Weights of a small autoregressive pixel model.
Model: 4.39M parameters, 16-pixel images, arch transformer_decoder, width 192, layers 7, norm layernorm, activation gelu.
Training: ademamix at rate 0.00085, 25000 steps, batches of 128.
Data: 42238 training examples, 75.8 epochs.
Rows from block 4, named by matrix and row number. Rows with one number belong to one attention dimension. Each number is 500 + 25 x the weight over its row's rms, rounded and kept within 0 to 999. All counts start at 0. Numbers have three digits each. After the name is the row's rms in percent of the matrix's.
# v: attention value (model.blocks.4.attn.v.weight, 192x192), inputs 0-191
# proj: attention output (model.blocks.4.attn.proj.weight, 192x192, transposed), outputs 0-191
v.135 093:496559492457554488489487519538497499541526552504489512514458487513462484476509495542494430500489451502525510527497561525504549458503518460464514474513506484534477487506477478496525521551494505535542480501507529440520513524484508518518505480507532502484485497531482468506492515494498500492485508508501491495503551480481509519512433492512551530522509509468492457471502504492500549517529512476493494477488501486510492481518515490489500508523468501507538531508519477481526500493440492519470520530516438527496542485484540510472501474496494465488470501518483447519491509482493512467
proj.135 094:520550510488498499503543515473532542500502448554493502460540522490476453532482538506499490526481510478499470441487494487494524480503525492479506518498488476490477485497502476559473501513463464490464495458546535486486524484468496489528520503500484531524497489489514473530478514475493473508476501551482497505495524483499535509488455470532492481464522466529477502498565500457458517510493553486477469504526521515483494452489499474532483529490507498498486520488524531493495518529500541526479499508443477499524464522509504487464504496501507511549537478550472501490498517514510522568
v.136 096:470513506478478420519461531500506540541527519503509488506519548548509515494471477498508537525470489525500498518492441512466486550449504490551480503538529492507501483515510479504551510503488485511489477498493482520468470535536516471482463510490510516509461521522489468511530477464504517501475532493505528514519490511446521492504500519471536465495478519517500515506477518508493491473491512466512512522475570538522466522492477481477489464522503557510543511455457504487474462515523513448488530483484496499464501511500532516520525511490475505537491501492499479520453487544470497503
proj.136 095:501481509514464519543476564482513474507488511538504485498518456471452534491492519499509524475523498481497510487501513509515507480500526488516527487423445501541499515489448524509552479514483466507467484540508509495497469483482538485516500461518500543493470469484509531464523509529473458506511498508478480505478476530468513497503496515491489502535440527461510488483475485510529463526524507503491562480526480493496490534515487514503504527533525473489479492479516506470527522452496438491499547469516486528508494504509484542501562500500508479517533542497541487489516530495555483484
v.137 109:490487503464512503515502472522519480546484447491490517501490517490478492500517477481507469498492478521505527502530550509487463549463516502502522524488482458519516493466489492526552501474513501506461502518468515437511485516512486510520484519508509466477450479500507520485493471505458528504502515469507527545517510510508496465487455489449530514510512507462490507490486519518505539512515500458523511492456463546515500534504493509489519485543520521562514530524459527505524519513472501497475483537497424525509513481495486472520500443470519551446522523519500498528453453491453510485
proj.137 117:494516501490531530505517481491494508519476505508490495521523456491507434481511513487533496507484489511444465468506457526486562482508463520535520469526483480561488517517486484493486466503506477503508473483479542465480523511490517501507533490505474531535487489489507475512499493461470459503528550487504542495474478480502509498512423449518482499496448499498553482459500507521526471548490485514513499518511488517529496529535533496527514512509490498508541507474492490505453504467499495487485482512528479502538517441479473510453522522510510475483520555518529508517496499519475518574
v.138 100:483479485485527522543528533495505534490492466498506543511546442490495509487507467484518547506471506455521468507478504479469501491568500512515500475518493506473514516517513504480471561465511513562477517507505467542509510492505502513488504472476511513474482512534521511526491483505533507550489524481495495495484461537528483525501507528485500529458496494484481493482507483497521537463484491494480518490466478450490542459515503482519472506502539528504473493511505473478553516510510509487484474550503476531495457532454477438477440505517501542475521488502501558460517496462515508504
proj.138 093:476517506467503455478502442493433552503474502536483446514464525499465508493478525496533482485459516504508501509540465526483470520512538479501526468505502479513539498467490500480491466512491523532523500487503516504534504495538507472515491531480496490503522536516444525466515503487492491507484497512491482524525468462485485513503554544511490481522469512513478490514505494514452542522523512498554452556464494512462496577550486510448511503452494539479490508499509503480484511488512470503540506519529511483477483519548522519503485523497507454522493485459510488508503495481511499517
v.139 096:496484498519440476487463501463474518553523502508490467527496535509518512509484488526501523469512495509456519448506491500510446513483455530515494513504543476502477515459518515525499478497513441529488509480476553475507467513506494473515495485477489485522488502469505512485530489492526493543514489517493501505520499477459537493480544498529507438541505492517518535461522478486545454520500507492499482488547532488494470511495497497479513521456500482504507495464479541506467474553530462522514540448520499505479517511547536504536528498472480522514507487489481444533472483543478513522
proj.139 094:528524498516517514541484530486510484477508495502508498467495437476499530493511483496488541538493483521535503498483544507525510491460457511459485555472494516524466493520479488531520526485524494463509545512504533514488486520549513471506492481523517492516470495524485475511516495505515530529492485456523522446507479494481510528503511485465515480502497477502487556468455550518497486486491532532446525464482494486515545479521489539490488470492516476491539491484472520482505468464499531465476504458553457524480500545511500490483532441463462526510498536501518542500514543489505532499
v.140 088:501502499468528454493482523555477534550543527491506500505496491488495497481476504488510508476494484490508511546488508529514496500508504474557467505487487506536474505525495527503531525506511536503521482486534475478524532535507523512469498522478498531476480525546472467519501486476478502510480454466525508503516564449464502450520441482447497473490484542476484507489468532466521517486472503473497498470486512500538512502518531464502475477511503483532559536482505482473534489466472496494429514548507516547498566494502481503516504474511493544520475482510491490486467503503504511511
proj.140 093:509491525495500516533550530550511506496479466545512524505521532508462449480501507449522508503515508484491490492497486511501519496506475487512530481505464463479488544519463535540485508483480470497470517519491521505504523461488511521500521460493522505480541490475473478469503510553529480538475499511501584463475473460494515450496462507478514483560486516509492475511490469489492501531492532480512493498532502512482475469527502480496457523472538510479523486549523494444515506463551502485469512482471488486506490542512489513468505500512574481474553514475477497490486489485500486520
v.141 090:500540489468454523473498488516474511529550504477495489443493515511536488510509539521496468506492488501505531489441512501544516534458469502524529513463502506514452469545505514508519476495515516454517504509529524490498488496510505498507498523489540519512523489492497486492501521493471484494515451522501468522527472435483466531500507493508545533494495535496509485443489532517486449466474493464511466487508532530507483507488469522452506494499478487542520506515507511503461509481519450505522469477528515523510575496541499531469555525537505514548483498522485486500460480523504472490
proj.141 111:514493472497483504503490500491502459518525510465524517487504513494521429492537511499527499574510523517478463506485506456501533493494428460477482517474521548492509485520493475484492517473466475471460471505495500539523502505486518545470502478522486524482494469522552503582480520548523547487534510498507512495518481512500487503496488511501506522464514488482529476508480531488507504474497552493493527458518488504496523482518509464537467499506536543502516501510490545484504470503516539457510489531483452481516465480486521520489475481492526485475520502508482482495476520496421515539
v.142 086:490502504507494530504485491499524496488480497496486496512543496500491500502515470502501452475499508515513471463556501442438488484438531534523511497477507493473548499448469490510519514495468458502491507477475515486454491484508527510533488494499479527477507524496520523499495490523546477513454500518459497507478493506531555458494515497470546494523524470540514489476520493517501511536501495474541483528475478532481476499467485534540515505528480495516457514491494523514501518550520508506575502533450431473480459513521500496513536515480507551471522490527506482493513480546503520491
proj.142 110:530532486502479514499465513510505507468510516486498511529492501493524358504503533537526460501457511498488537501496522517506530487520426508500486508486505480519476464484500479501472514532535484508540513465539488465487472491540524471495492501480461530527490519502464474555535480494477537499519526492495536488495508471477532495522510517521489484475497457504538496486507537526495486489525488527462514505472478478521505500518520504492528483480508493534489501449476482502460489526509510496497510541516467520509518479477466513518486490541479484488488502511504481500539496472437490538
v.143 095:531480509480446485460452486486461506510508480504490508493528528485554493512493534485475508512502484499492520483481418500541496532465474516520493522459533516498506512541488478450489462441501478449500501484515543544520461512513488439486459509509488504522479529505498480498526488521506491469516484508518515480515485507478515531481522481505485439476475517510543489473498518529501471471507511544490505523544526511509517556534500514489504491491537495496507493498458507497467502513513423498534499500526535520519497476546483497460483509509505522515513485499509536523515559518523502512
proj.143 095:456465509486512529496487499483506496544510515486515522500490448511538481490463510456489536526497493508528483548501509473523493519493473512507545533483492587438475483501483495503538514471455493481455500549470483519513467494477521522481502455522522530477494526486533533552538482465525513475543516513484504501517505550494505453523513486515530535495481535472497484480440530510534483470503493526492541485506492514451517470511487518520503509505513542480537509511468515487541493487511470470511487482478543480481488484488528526501516510478494504497467508482469496522468500488491524465
v.144 093:470491516495483522501519459490525485479513523500494503491493490526512488534483500511487438513523493474479493511526468465507507487515516526495459475496528528471513500470525490497478484485454486548500516483456518486483506520468501509519541478469512558527533475513464498528505524527551482472474492516490516497529489561514517485497528533505512539506489480523521501499452506544450493544531495533526429540499488488500486487504474533517507499485477524499443534541507533512495472457508510488515492454464460490531454521499496517454492517501550466466506490481477526487500534520466465481
proj.144 094:468538466484503517498524454446477515465488499480511467488523510508479534473518533524483470508498523457509538515489506474503480500502546489517496479491533462492495490478493491473520478488520488501469525515526485531522487494504498511522461504523523460483490473477487508513505490484500470495538511475487401492495523517494514506463498514483514512483469507499532511472505476457524494499516493461482505526497501484473531478468498552514528531470508476497483507518504460528511480534534484547549496499495488551526513494467459477525517495533432541548471467546497481483528504547543526477
v.145 099:509543476472508510512498486541492492507466551499514511540487487513408488477484526508509476482492468460552523527539544531526554496494514475498511492558503507530476542482508505511523473519513521517502505500498461471496519509461488490509479454500509504486491521516508488507503535475501498472519485514488511534481524528505475517504446502513545510567523525485478514487513504484472481454515493504486476489494486498489497491504477469551479524540462482506549488492512491490576477531489501503477504488517478473490531514513477496498530459512477537481507491503532454458495484484477548459
proj.145 100:480511488517502516484519503497521474555477465530528537497504524491466508486515490518528482477551467517501479436517495501513523505481516493537510516497487437483456454500495456477505511527503478484508520455503486483473530496481471510500483507485498519495482517514510498480500527512479514509469501523468491516527508446520519533519482493531472455506563496502476455516537517490511528516483536487487487503487509537456522472482470463427488508507496453481488549503493497489441504505503516503453479492494515493507504533491523544472515527522522529499517485539558528542521545505543473484
v.146 097:485477482526478500488456502479515489481515515482493488523513533538556506487490482520490491482520530538467512451552482494468502502483492505492506491451523492446493470478504502516503508492470461540477496511497492487429464475531491453524489471507495516549501508496513524478507528491523481530507497499499511469473493546495524468501548537526497515518517448504514503508559504509539470508494518487512445504531504481533476502492506536463501524493495534506481455474499504534445491520519505503535517499502462510498437483502574488513478517458497491517500511466517511530561499502489540494
proj.146 102:466528455485498484487442506530518507476494514454496473498493479477491538498485500508476500495495512506500493486471544505509498455453500522465503526465507519532498521516516531543495538518515483508484508526549529491479479505522459497525497509515506512520478537478517485487533463528491518497547500453502493504547534516445506507524525482496488499487486467495462554467479504523441466461479508499452510527478466507525528516447514560488524453505507450514522494454514517523493494524480496515517501504521472494492543485534463506500492477479472484535485534500504463532539533540497492486
v.147 097:522529488542494519468479463485494482479512466502522502497464517490500528483522437520494518514499500508470485515513526485502471492554489493373480494491485486513553487501471448481546443473513505509486511523472511474539490465484521527483516505498528521515496483477505473493457524526454497481508510512514493482522491522523478534507516547541501516469504470492527451501493482522481543525513512546501497497502484452486498476496520538514525478502527479512476500522505477506485517494489496506496529475536482516488535467528521449468478479532507518510514491457496515528534527466512499487
proj.147 093:493505497491509472495501461458517485495463504491439470501533486481501515538492515510468505522504475458528505543459458477493505506498434510503500508492487519507519515486501500516507504484518526464508443484499492490464490563508475471478517524551504475477507544519501514525496491440519459480522517452455450501503553505516491518493515475559481518507458499524516563512507508515496499500517458498509514536540500503495517464465498525510549532507478523529519492507481501526502461535500475519493477505477507442514497471494544464489519516496497526490459475498486531501558493521505489492
v.148 099:528468525524510478522576511538488495500529502500479495478413474500492482501480535503485519502514512537440495517509519490477500508526531456481544519518467516522510455479487526519467493561479494498472508533518500484482514441523530469510525504528488479510578489528492529499492503475501490504528506485479517520489531478506492464487496508541475496513505496499527506554504497465497466529484508520488447514488494487518511503485489499494489500498462480484504466473475524531517487519519505496466508487502573505509481501476528532531475485449517464503477469497498540541468458482490515509
proj.148 100:505493493494533505527495500503513503501527527480470519493516569518478509489501511532493467503482512522507515491472502491522513486451513499477451527494508456488497569528534495527489499495521516520529506516461466489524502560504471525522493537461495486499474468468516493472470448515493484522491453519504534494501515497473481513506510489451504514515546504496484519507498438488549499486509488494500471539524559412529475514464507465561501482527516463547490482478507478539484500501475505471493498477486517522508473521516456490510531481518500454487508508514513515497503548518462478514
v.149 097:467499511493483504471466589503519489556460530497478509517483544521481487523500511510501455523458507557531454512467513485556499513487512467498535512502534456497480524524521518508480480543486524487484510520498489483469484538506523509509499530501499486489503488503480544527525466511472507475509505487498527492492519437492469530494471484509477505514489495409535486542515542492481493517533487503494498495491493503527455503537540462455512477479474484489486478502480515500488492504491503536513515495499524538484482482470487492572498503480552498494484491478504467504512492530461483473
proj.149 106:536465510492553486476478520482467477478522511456504481485537495492525589489480493481513508503497512528496466475487496504525512484482596504499518489542514521464489480497483513499507549508500521562462488481524542499512519500457518515491530478543509515491532485482502492475534509529475494505488483524501522532485502520501469471517459483476467489488486494570482487484523495512509470559526520537485479478526500491497484501488522478509491513538533457515489486470539493514455533495461499539520495477514487496498510517488485457486505487472480502512477479485497518475457492498565481479
v.150 089:478469507537490491497489519453510483474475481486522511489559527513519513496471517492496513474527552476511476444473450489476525536489460562540498521514552495484519473497524488517495497472451497527472470507494471523483464475495512497515495522475456537507494496474523499460517518501527509508506465501509529509469471513488540474500550493509480537513492486494490524510520484528508509498511486513507520529509495519502503478497491516522545512489509503503458453508520532508482455523507511479558463449456485474532438493462497555509535532496508492444503523504503530486537485523532486496
proj.150 089:495499441484492475504515542485477487536508516465544466518456479514489566453519477501471456465486525526504548520513500499504458521530545543502500521476556514534478545505499523506526490523515489509523530540503480491509479474535511518531473508527552485520521518500494564458530486519466518480511490468535486475500489517535522502501504506488500484502507506518482471496494490496502452496462497531506505483480473514506498503477523523458510477500470475484539510511527531495515480487475447478512542523519503505512513474544511466507501469503464507507460501464526480502502477453539505448
v.151 088:458542493536497507483501502486527475501504538497534485486473491487509517496552480500501509520502489487477425487509498468495461476522481449442500491511471479488500521484499510505483484562552517519536532514494500452511498494498500565484511499474528514566472507493505534474492545493477509490502496495525481485542537492452471514489527506494528524442511490490519542468478481527464563520530489496485502489471470448495490468480533517469492489513519541528469498534522486511512508473470512496475486507506497507508561486534532506484492534486488487487479499496480450534506522512506486518
proj.151 086:501510501516542489459545450528534513482478514492511491462529461499503546498491524483472478512499511531510495500477502502457552502520441494472449494465484508499566520465500496479489485497538531492486456471535517489499510525521492471496508525531499464477538496557507496449459527539523454528519484441466477492511495509495481513447509493511483503509527453518525535559502508520473482519477499465490466501535500516494462460489520505510501493485476524536497494483529481506492524494486494469553491492492502495540522522483495487528505527473517554517508504539495496479516491521509522513
v.152 087:534435509527480495523506531458491495501456511499475499507515486513531487512526527511494499501496529538499509456554466523482507503471494543499530508465520511486527497471508516476466480502492440460475489490492526513507458517505476456529505481491458464532521503493507519476534487531578501526507533500490524522448476513470527511478551498486480481532500468507491530540568492483507465493530492507510498533525497518487509500516511529465525534508495500477454471491481518514494489533494471532539485496479479452485441498484536509501458515432494470490512489520516523509501495499499500498
proj.152 083:480492486509540479484502525526491556506532529476512498500461480494512479442476475492491513481472496522498515490530554555536496501484480536481488530494533550498487467541523523501507497509529512505517539500512523503466494491534490476517482503508444530530517490492490501501520433449478500495522501503528491499524504503487519524535513499509521520459508503490468474493513534498533451494482451509498490479459533498552464518488507521461509501494503509524494531487448521546500500483460479500495500460505499527518503476529491501537480510451427489508490512480500462503505520521418480509
v.153 100:483472496495488514507525469509532503507469430495499527502496502517479523495505496478490481517529462537492532500479500467455496527538500502460487500467516460434488516571532473471489487452558494501507540501514499523523529450541480532517493479495512490514501482453498505488468514482495500501524487491507496522466448533512500505521519563520491523508517488473510520455490476520519485541499513511466487485526535487493495538477499467493509499506524547491477498473454472499548571517518485482493462450490526491507502467466488489504492492499527515485530529457530498508493497506456518488
proj.153 097:465530516504491480497475457472490508473478499466459488508487470491520513513495501475491481523505507491506485491476497486517479521457527492466499484541510533530536494487498455442504437466514524469542477533523514517515495514483469506491523529488478506544507538477506484500490521523478519529469538465411509468499493533466493478466507483508509553488513547486512540481474501523476512468509494533549498500486490498483529491474491513518526483542479458462519504516508502484468464459469501508505536533516520512530535510461476514489539543507502453500498489478500530498536523526462529504
v.154 091:538507515491455463471465505475455499531537514503487474495541519470497513472472545502496492507480492492456514490518471497479487511468520499551463485487496538493480521504468502488463500512478508485510499447521533544459495565492520504471530501496514514499444528515523508519505494497474504511492558482452472511586534511502504480510506495503478455501482517528533500450484501511488446522525503519505518496488484515514490511494486543493484465483480510497502505495482505487509480536466475495525510523575500564491516482542479505510547496551508522527491523484525513506479507527506473506
proj.154 086:510522538488464545527485438531500480500521502536503515524483519516497463489520524504495553501487478525495499512493511495514514529535496484518526460470451515466506510508426525512527512519484490502524454505479471490472497452507522490502495438484506493520495526467531528512496556467513484518542505524502485491493502492456523479501521478444508476512500512535455491467455475457567502515508516516478532487510487493471541469512516529492491499499506499547482447490473514475510560502523539511514474496527479502491503533469497513508497486487503515507500504492437482539500515481550511488
v.155 095:493470502522467515529536489514507497459473517510514510514482562519493496495468490482481443516484520518507520476490460497440491481484492500507569516532536500500510487523506493500478479530478493522490543519504511501502467449537508455517462480492489473542503470483518508488483498465536508506502454494521512517468467491486504506487517519506473474524518490515518538488524519511516456518537495501492513518536473484485539504502488472496531550498488493496459477511456510515533551565569490496494488451538494512505455436504555490503508514460486477494491477478506495530498475461482505492
proj.155 092:443503504502507463504507474557477487492508509498514527489500490509536499494471517479536460496443501512532490480479553461496509499502524518505471570484481511546501541527521484494553555512525536459496497489514470493482496538478473494484468501528486487534477451482535489484523494519451551480516494474482535459505473519517469493526524470528527514469535491513460508505487556519474507491502524539503493523496540491489530499473485495492471466531483508487522501458491516507492495490425482484497516485545513513471510512525472529520539459509488460502483494527488514490511529505501512496
v.156 107:528504486467474483496537493519490455505448508504519496565508489527444513513537486497497535545476467487509525480499508488542508517494534492529475499499517497534498564479488485498503471454499492468527475471529489503437519463483470487485487499524482485481509538503481466527465495526499507504438498475495506473518542566521528482535510542478474454536502509477498536499525495516481484521510521547528504486509478510532448531462456487527470479538525487506491471528509472504473479473518477478479509494488499472487463478521499536497477512532478517474513478506515470515528504473506490520
proj.156 118:507501552510518503496487512522515496467459500476500516507485501461436585499497492487470516459554466504473490484494532460508467507481536508545535491489474500479479510488500513508520500505521520494523499513489512484475506498494480507517506507475486520511529491491508497418502499455535492463486544468489473513442485499516498485475514480529454500534492529511502510483485469497517469522504487476509505461514480477494468505529482494487549501542509476478494549476514480504507507529536486513502458518480527503507481557491493506515520472531532537530462490514524488527506520513586526458
v.157 089:538473518516503512497531524501522526540493509501500520513516484478509472525554548498503451457474481491529517516490476518502507509554509502508544525532507459528495481469486509502496492509506502469416476546475483483508492496507478513516468482530468429496538530527480538512489497503559471487498521506509526507497508521506528455491499467461497479523501495472472556499516523522487490505504505482525504523513471498470528513512518437493482459461483474482537481484496538503537476480511499507493497506486485509512459501519486532541489496454463465511519452494482540529472481454485479511
proj.157 088:484467515494532533502530525455500469518484526502476524500477521526511489502487498504517505475507502488470498470524492491524476508520539498477504539498524469492472509483518469497469554523534499484519536468489498473456502509471518530495473514472510499475574528515540475507501477474502462507482498530519518493514475509519527501480484508507515488531476511479524531448512483531528486538461449510507489499497560499525447519505525507496530479488548535488485541464480476511498470455487470524518460449517542531489484514500473484452543479503495465552507482457524498465503543514486522529
v.158 090:494464495516503511501549503522535507510512488519509525483487493494487490498481478489484490481507513474549480497472479490526495504480510493514509559506489544517505495501466496484451478602469517526488527486524476504448493539513492474481472554500482493584477533497505541510552477471487506479492438481514470506464480491483497484470536487479479497475504496482483518464494529490495520512513508495502538503487498471507512539504531473504509479494503497501476470489476506511446470551521525488492452519470536483510503489483535526484454551440493498518493471519536499544477515510510515503
proj.158 088:478482506484503460477472514471519478485544527508523529517540477563483491499488525520507496513500501543516461557487519511511527487504515499495473505506479539458494536494513485489501471496504548510474521501480469451519503467487535461510486484479512449503492456493512520558516475520478476547537468549472508488482450530461479511535516465484509535488476505477505492518490521554511488510466509501490442493525515477488437528487487458527483501525487511518503541471519514475492549518484468475531507510517480520477543494507505527492505506512533500475491541507493460494513491451511468498
v.159 097:509505506504477497507510478516503486497485461493488473514423492501487512478466498502495554525466483527456524528509546498517489516536509453438542482470478530507510490519524498515495495509538473531519506559512504470515510465552499487486541474517520473535524460510486503503504502475473509482543532472500507538504498475464442507500499523541532496487525490481518512520470516514507475485494509494471451493472512495510500506518525451461484474509539515514492478513467508523510501486511524484446498455541539525497515491504529502499459489471541465502510497462517530550464508477445492492
proj.159 098:465499510488526505489523484507508524501452513499463492484559513478478541476495509473487510522525467468515502511439476524496523485436572478468457461525494472490538544478513494482532491480505495502510459529504528531490542561449451509486482533514526526507482521510534507490482491511498469489494503500465480493489504531490458541486517445483479519501467521496505493491489460495500515516491488486533503535544526475508509503467480475532499507526480496507516477522508495520462530489457480460512474477518504489502507498474452496498531497455500484479527526515517495521489547535553518500
v.160 090:508499518526497493521500500532517506516470470493497473481484500492492500529505479511498543501502510498521510525538566471514476525544504513423502520440458487552535498513467504526538465466488488461488518492485487455514493455472508503497493504508495516494508468482469489483465513498469496491495457504522500523476483511538495467480507515491533527541510505512439444502487531471450500528487499516514472524490487503470528461481499556513530528510499480517471513478556517527487516530517529487519486465434512460484529541535506475516493481490512515539515490503488475494468462531512486478
proj.160 099:517517454534501485534521507499522488494474479462465502523529503482518436498505480531524486512517498528509520521446495499494516496483439527518479497514492488539494477482526485499472498474535514464522500461479495497517505515497502481471517510485484522493513467491443506515500503493500497522483466453484508478528534464540503514516476517535496541485472508462564484520521518558514497520481472509485503506504516487516482491484521480535489509510481521549443492520485498550495427496552476501486501518485460492509466447474514492479463505524492513464490470499507518516579512516463464522
v.161 084:500571477444524484502481517536490511507508551502496470516503537497482483487534475500493502549450428467480521547482539516492506488525502443495538465505490470514477502489509483531530534500501511518513503486499503484501502465508515498486484476520552537490473507529495457524481521473439492515500491521500485509537540544523455516531452495510523538494507531471501493478476531498498511496502523456485511457502512472501505489499463502529470504518508487523530518496525488482528515514468496475459539517543475584502533494525518484487510475525500506510491501489481490481499508449483490497
proj.161 090:508508526487481512500500470498493492521462469536472476486515526446461508547482499496517495516518501520496436477473489457470510513509561464521507499501427463540520493464491479507492503525461471480489478472495525511509518509461502494482516483504550533493500499501533504495493532508514485465486497534460497490508504481507490479501508461516508501473510489546498501498503473506457530510501571511489514556542497509464537478516517513533489467495501497496485494461494498487525503532509519496495478495443506495493462520537519512456493495509524507537543511538481496525472528560585503495
v.162 101:502468487516540508517486515484474532516530523491472496454509489493496505484519476505518487478541501563502505524492533468484532536531494516515525489495475445486517472532514442475541489500559542478469514507508476491548523471533553520514482513499501524473462523516499452492472521495462498518503508485487507532482485511501500467545473467522461542495485503489518476524504494440530481462480494506511550486501487496462501498529490518528548479443528489516492479488532495484509488499496493506545526538543498550460486506455458462512525479508477535519502500479481499498479488498521512513
proj.162 095:542478478482466456505520517503523495475525520479458585515470524487510482496515528477523516500446511509500486513491454477515499556508494523511521502520461543532483519501475498510533458466521492496543512495515517475487480517509492463511527470489482545471523528498504528500520463528495490472505498532529539494502507479501530491517480534510524464491504498500489549470527472473480507495526514561546503497483494468506500487492524502481523463485505518515512472498502521511465441481499508501461523504476518502509505501541554506456489537492510446475522517449470530482504464515465451494
v.163 090:469535499461472490496478542512527503540490557487494456506483507471457495493501501480504454543457412532522473520483534499524478528472516444479558477471500447505511541505531472493500509521527501530524513492493541463534499497509526506509499480521549512509464494520498477532492514494528496497491503512484495553513545479504477525503448478487537502520513508455533526464467540542490497509535493504492479483471481515492493500523486510493509498531515506510503514495482505481553512546470485522468466497500509562512519496513496480493509490482533499480505473484486479509497519526462497471
proj.163 094:535532524483520507465510481480472518500529492513497517476515492472490450471469564491535483546485518518510454486485488493518582495494529462475508492534449492502520448466478435468495488519493476486467487465511512513513523511474512469483501489491529555536520486508541510532518529535490504492509492536436543460496529503503495495470481475538488515465526471528508479480484511492464499498510563505480513520538522486459524453509516497520479501514506517519482493477503465477476549526481521499505486477493482506495466520482491513485509485502502518542514498519499509493470511548484520526
v.164 094:501491518491498500487506526490472522549514548501489516505483491519504477505473518473487428508549496478532495508502492530520475506535501474475487528525458537498493505524522520508519477489530508516502502564471501511552510460478466467531458503485521474534544458520510517498467516504476495492511496505468483542516465500510475539474481499548532482503508486465469518470529496536497502460540506509486447524503500501508514486513520482449500519548443506468508456548483495497524492543508482522499456455448522494538526503497457495520502501513516496495510496493473544508468479481457488486
proj.164 114:525502482492516533472565482454471507548499472503501515493509525539529397484510503523521478581488495494473510512511479480495472468500453479501480495511543522483450457515511460492503479537544526488462506488505476533513524524483495498484517499489485501493503471514521499579503501491462519531504488482478496528540541490468498534500500491474495522465527501452494517494485497505517454482493485492525485505501536516474497535496481523527501525499519511479498503507512503492510492492483462511477484494505481486526498469504513514492489494483518513477494467492496519476516551506421495562
v.165 098:535506509461438468505454508527512509499482515484479508513525525507509502496509514506488485537464498533501521480511523468494562500459515491541514488492542494494471523547510508519487504493494497475507512469534537516452487518487496460516464492487489495502445511526485476485491508515492506502492516473491488517447522528523491524524457528493496533564509512484521491498522474496452465490518498498507486489519523536531466520471481569467493526562521480522528463526502471493529510545498440497549528494485506474510506463530486512520533494509502526515477514493537442488487458513471525481
proj.165 095:522497503515533502485480498521506478549491479462496526504471502441501518491500528528500485522525509528520486445465543469486505493466530467534567502482495512517511486503452463502504545498505488491513517495544530493510500467464480509458538470522502501552470505491520519519475495476489517529516506502518505518510481485482483492508497445540479510467555502486459472506479524511540495498511507533472554425520495517460482500509519493453492494518498462512446512468512522526468510527487518519463503532480520459535495489463506517497494517508478473482520536494463490543516510509534490464
v.166 104:528502481535545508477519486479480508513544500499492479459414498523492496514525511479485452479551539484502507482476500507500534524532465491506476494512499473496528468492493482495485451529458489453470495513526428453508473508493516496515483522435515509531517510500486454481501561472484514538526454522498525514519503499500480491479498550554505526522505502504497476511521494479484493485506518504514476496527485497501512493515538551518533466468519477527501443552485534500500507508516537499492465530510507472489506485498531512464529503531489461496495516487514453533488478479507518503
proj.166 105:473485479493508493533554505460545483499489559489497532458516489540456510521539514528475524521529523495521460515451507469448464490498519477494494492472539532511526506500501534493454483473515509461534490496459501465457473518507443510520509502498504446476496488510522545504505485489493436488555501513505474481500477472483518527498467503484517501499481529510449497504537457499518465494479487487496489506469520516474516488493483526474526570521510504546507520503518515504504463481470475504472486520490552469527520477552507491523492488502515500495488475525485519529503507527498481531
v.167 105:510524500497488517478481501503505529503491491525511500538487525490502496506467476527506500497501481469498528497494493538525492463462484519532492523499536485508523478493502543531512514558503482463512511508475530499492490514468463505488530520520494507531491481491476502500547410513507505511501546516491512501511490442450491529501521480509508458466517503508480500453487508508484499469511512464485481521499520496525484512476509412471500470484433445530482536520459542504537505505481514511483544449507461482495541479531545502530531494499504466524476486503529445476466503482471490478
proj.167 099:517455562537503531514500536487486458507491485542496478474573481487497498505497495513478520513500512486460499495499524547491521466509531450488480497503514489526498489517499531499500545522490518496471507524529516515474516487457541516491508512511494525506509478499512486495482502445501492512483507482489467483490470505523507531512514446454509501502425518526517489508530545477538526545513475515457502502495531512514493469485453481444505524467495518485507485523456486507440490512448482478476480469516456522459533512478478468494505502486509534473510472528458496490460524480533523507
v.168 091:534471510464448533501534511521518513490476514499476522509505502505561473518518504501488494537504541484502510490550493478515478485473499507544494532479521516496534490528490513498483485475478477456471526500551502540422504482475469423499485480514489511522505504536485507506517473512552494520474521476501521505431462523507503489473530490532486485498504507504504527516494508501441467495503504490477458515520496512508521510511464474467491507546500475535449487503475496532519520523550468487492501492465505472506448455560525524490457512474504497496506477516504535520468492512486504520
proj.168 080:499488522518536488485452490543509515475483511478478505507521487515509459432436490529511474489508517502456512483481543493478510478464501486516503507473504527493489476465498487491543507508496514500462527501507518524514497494488492531483518507514497499507505485482500532559489466487498494490536495471519481515542484526444482512502528491502552557473476527499498484512479529499606535506523478497471498507491492481489482557472489509513498492480516538499494529457482498513475482504486459501511461506495508501525491511476489524560502476556505486467485512533475447504509572506479478510
v.169 092:503505497518538525508458502509484497462487506497484516471526466497503496452507483493491506497494503495550481530524520481447544477505501483493489466533493481521524511479506491534471571425483508509499461486496497525497521493491486560508485490476511507459484459514525517476517469499476546517488548471490522468544529512512515499508469486507510515480512493449490484491475469535496561521509495487465540499464443489490535473523484536476492488537536503504505510482509482492538567518486519519517493509537491477493481510542499504505547464535482498473506552493494491518487551520509470506
proj.169 105:505511492488487530482575466495496516508443489547498511521490479517476567493492513492462496434498493487488554467539494488462512500491533527515491446489523471499496487461507540495501462507467491528555478469508473472493482459460516499519531516504521543530514555520495495472515512481485478515483477542507501506511495502522496526465499509517515482480471513566486500503527502480493527507502480492509505515508473545501503504510516502510481481468463509534511488467513534500514520510500474550482511508484542466521492499502491463535454504502519491494508492522479540497483479492595502493
v.170 095:526501500483557469498506489528500488526529476495497507493471510503463487508508512465484468530483475527510486512459459566515503501482485476509459514558523511495552491498458490482540471468482506475536491469498496483550477504501513496502469557520470495531482502513504468503510479536465508481506486497492506494532543467510494530498436505447430468543483510477518493492503516492535492503512520532486463525487514525533497525517451537544506506551508493488540520488480512486515478477516431502502507530491490501509502490466507490477465493503496517504502452541520494497539534493499536478
proj.170 095:517444505531505534498531501482482515566494511506546503501494481471498473519495515494493493513498492530489486499490496494548523492507497487518543513494513521480514482556533499537530474491465500489450521562444477515461508488484520510481493492466517482478498476469534508468485468489534510500484553567480527507452510493511480478521454483515494498508488522474507471507502488494505490517527475492517519521508512502450452459514518519526517573531522482476534518490470468487510525515506458540471521505456529475482496538543494549499471511516524504487470492510515531474495460489464499490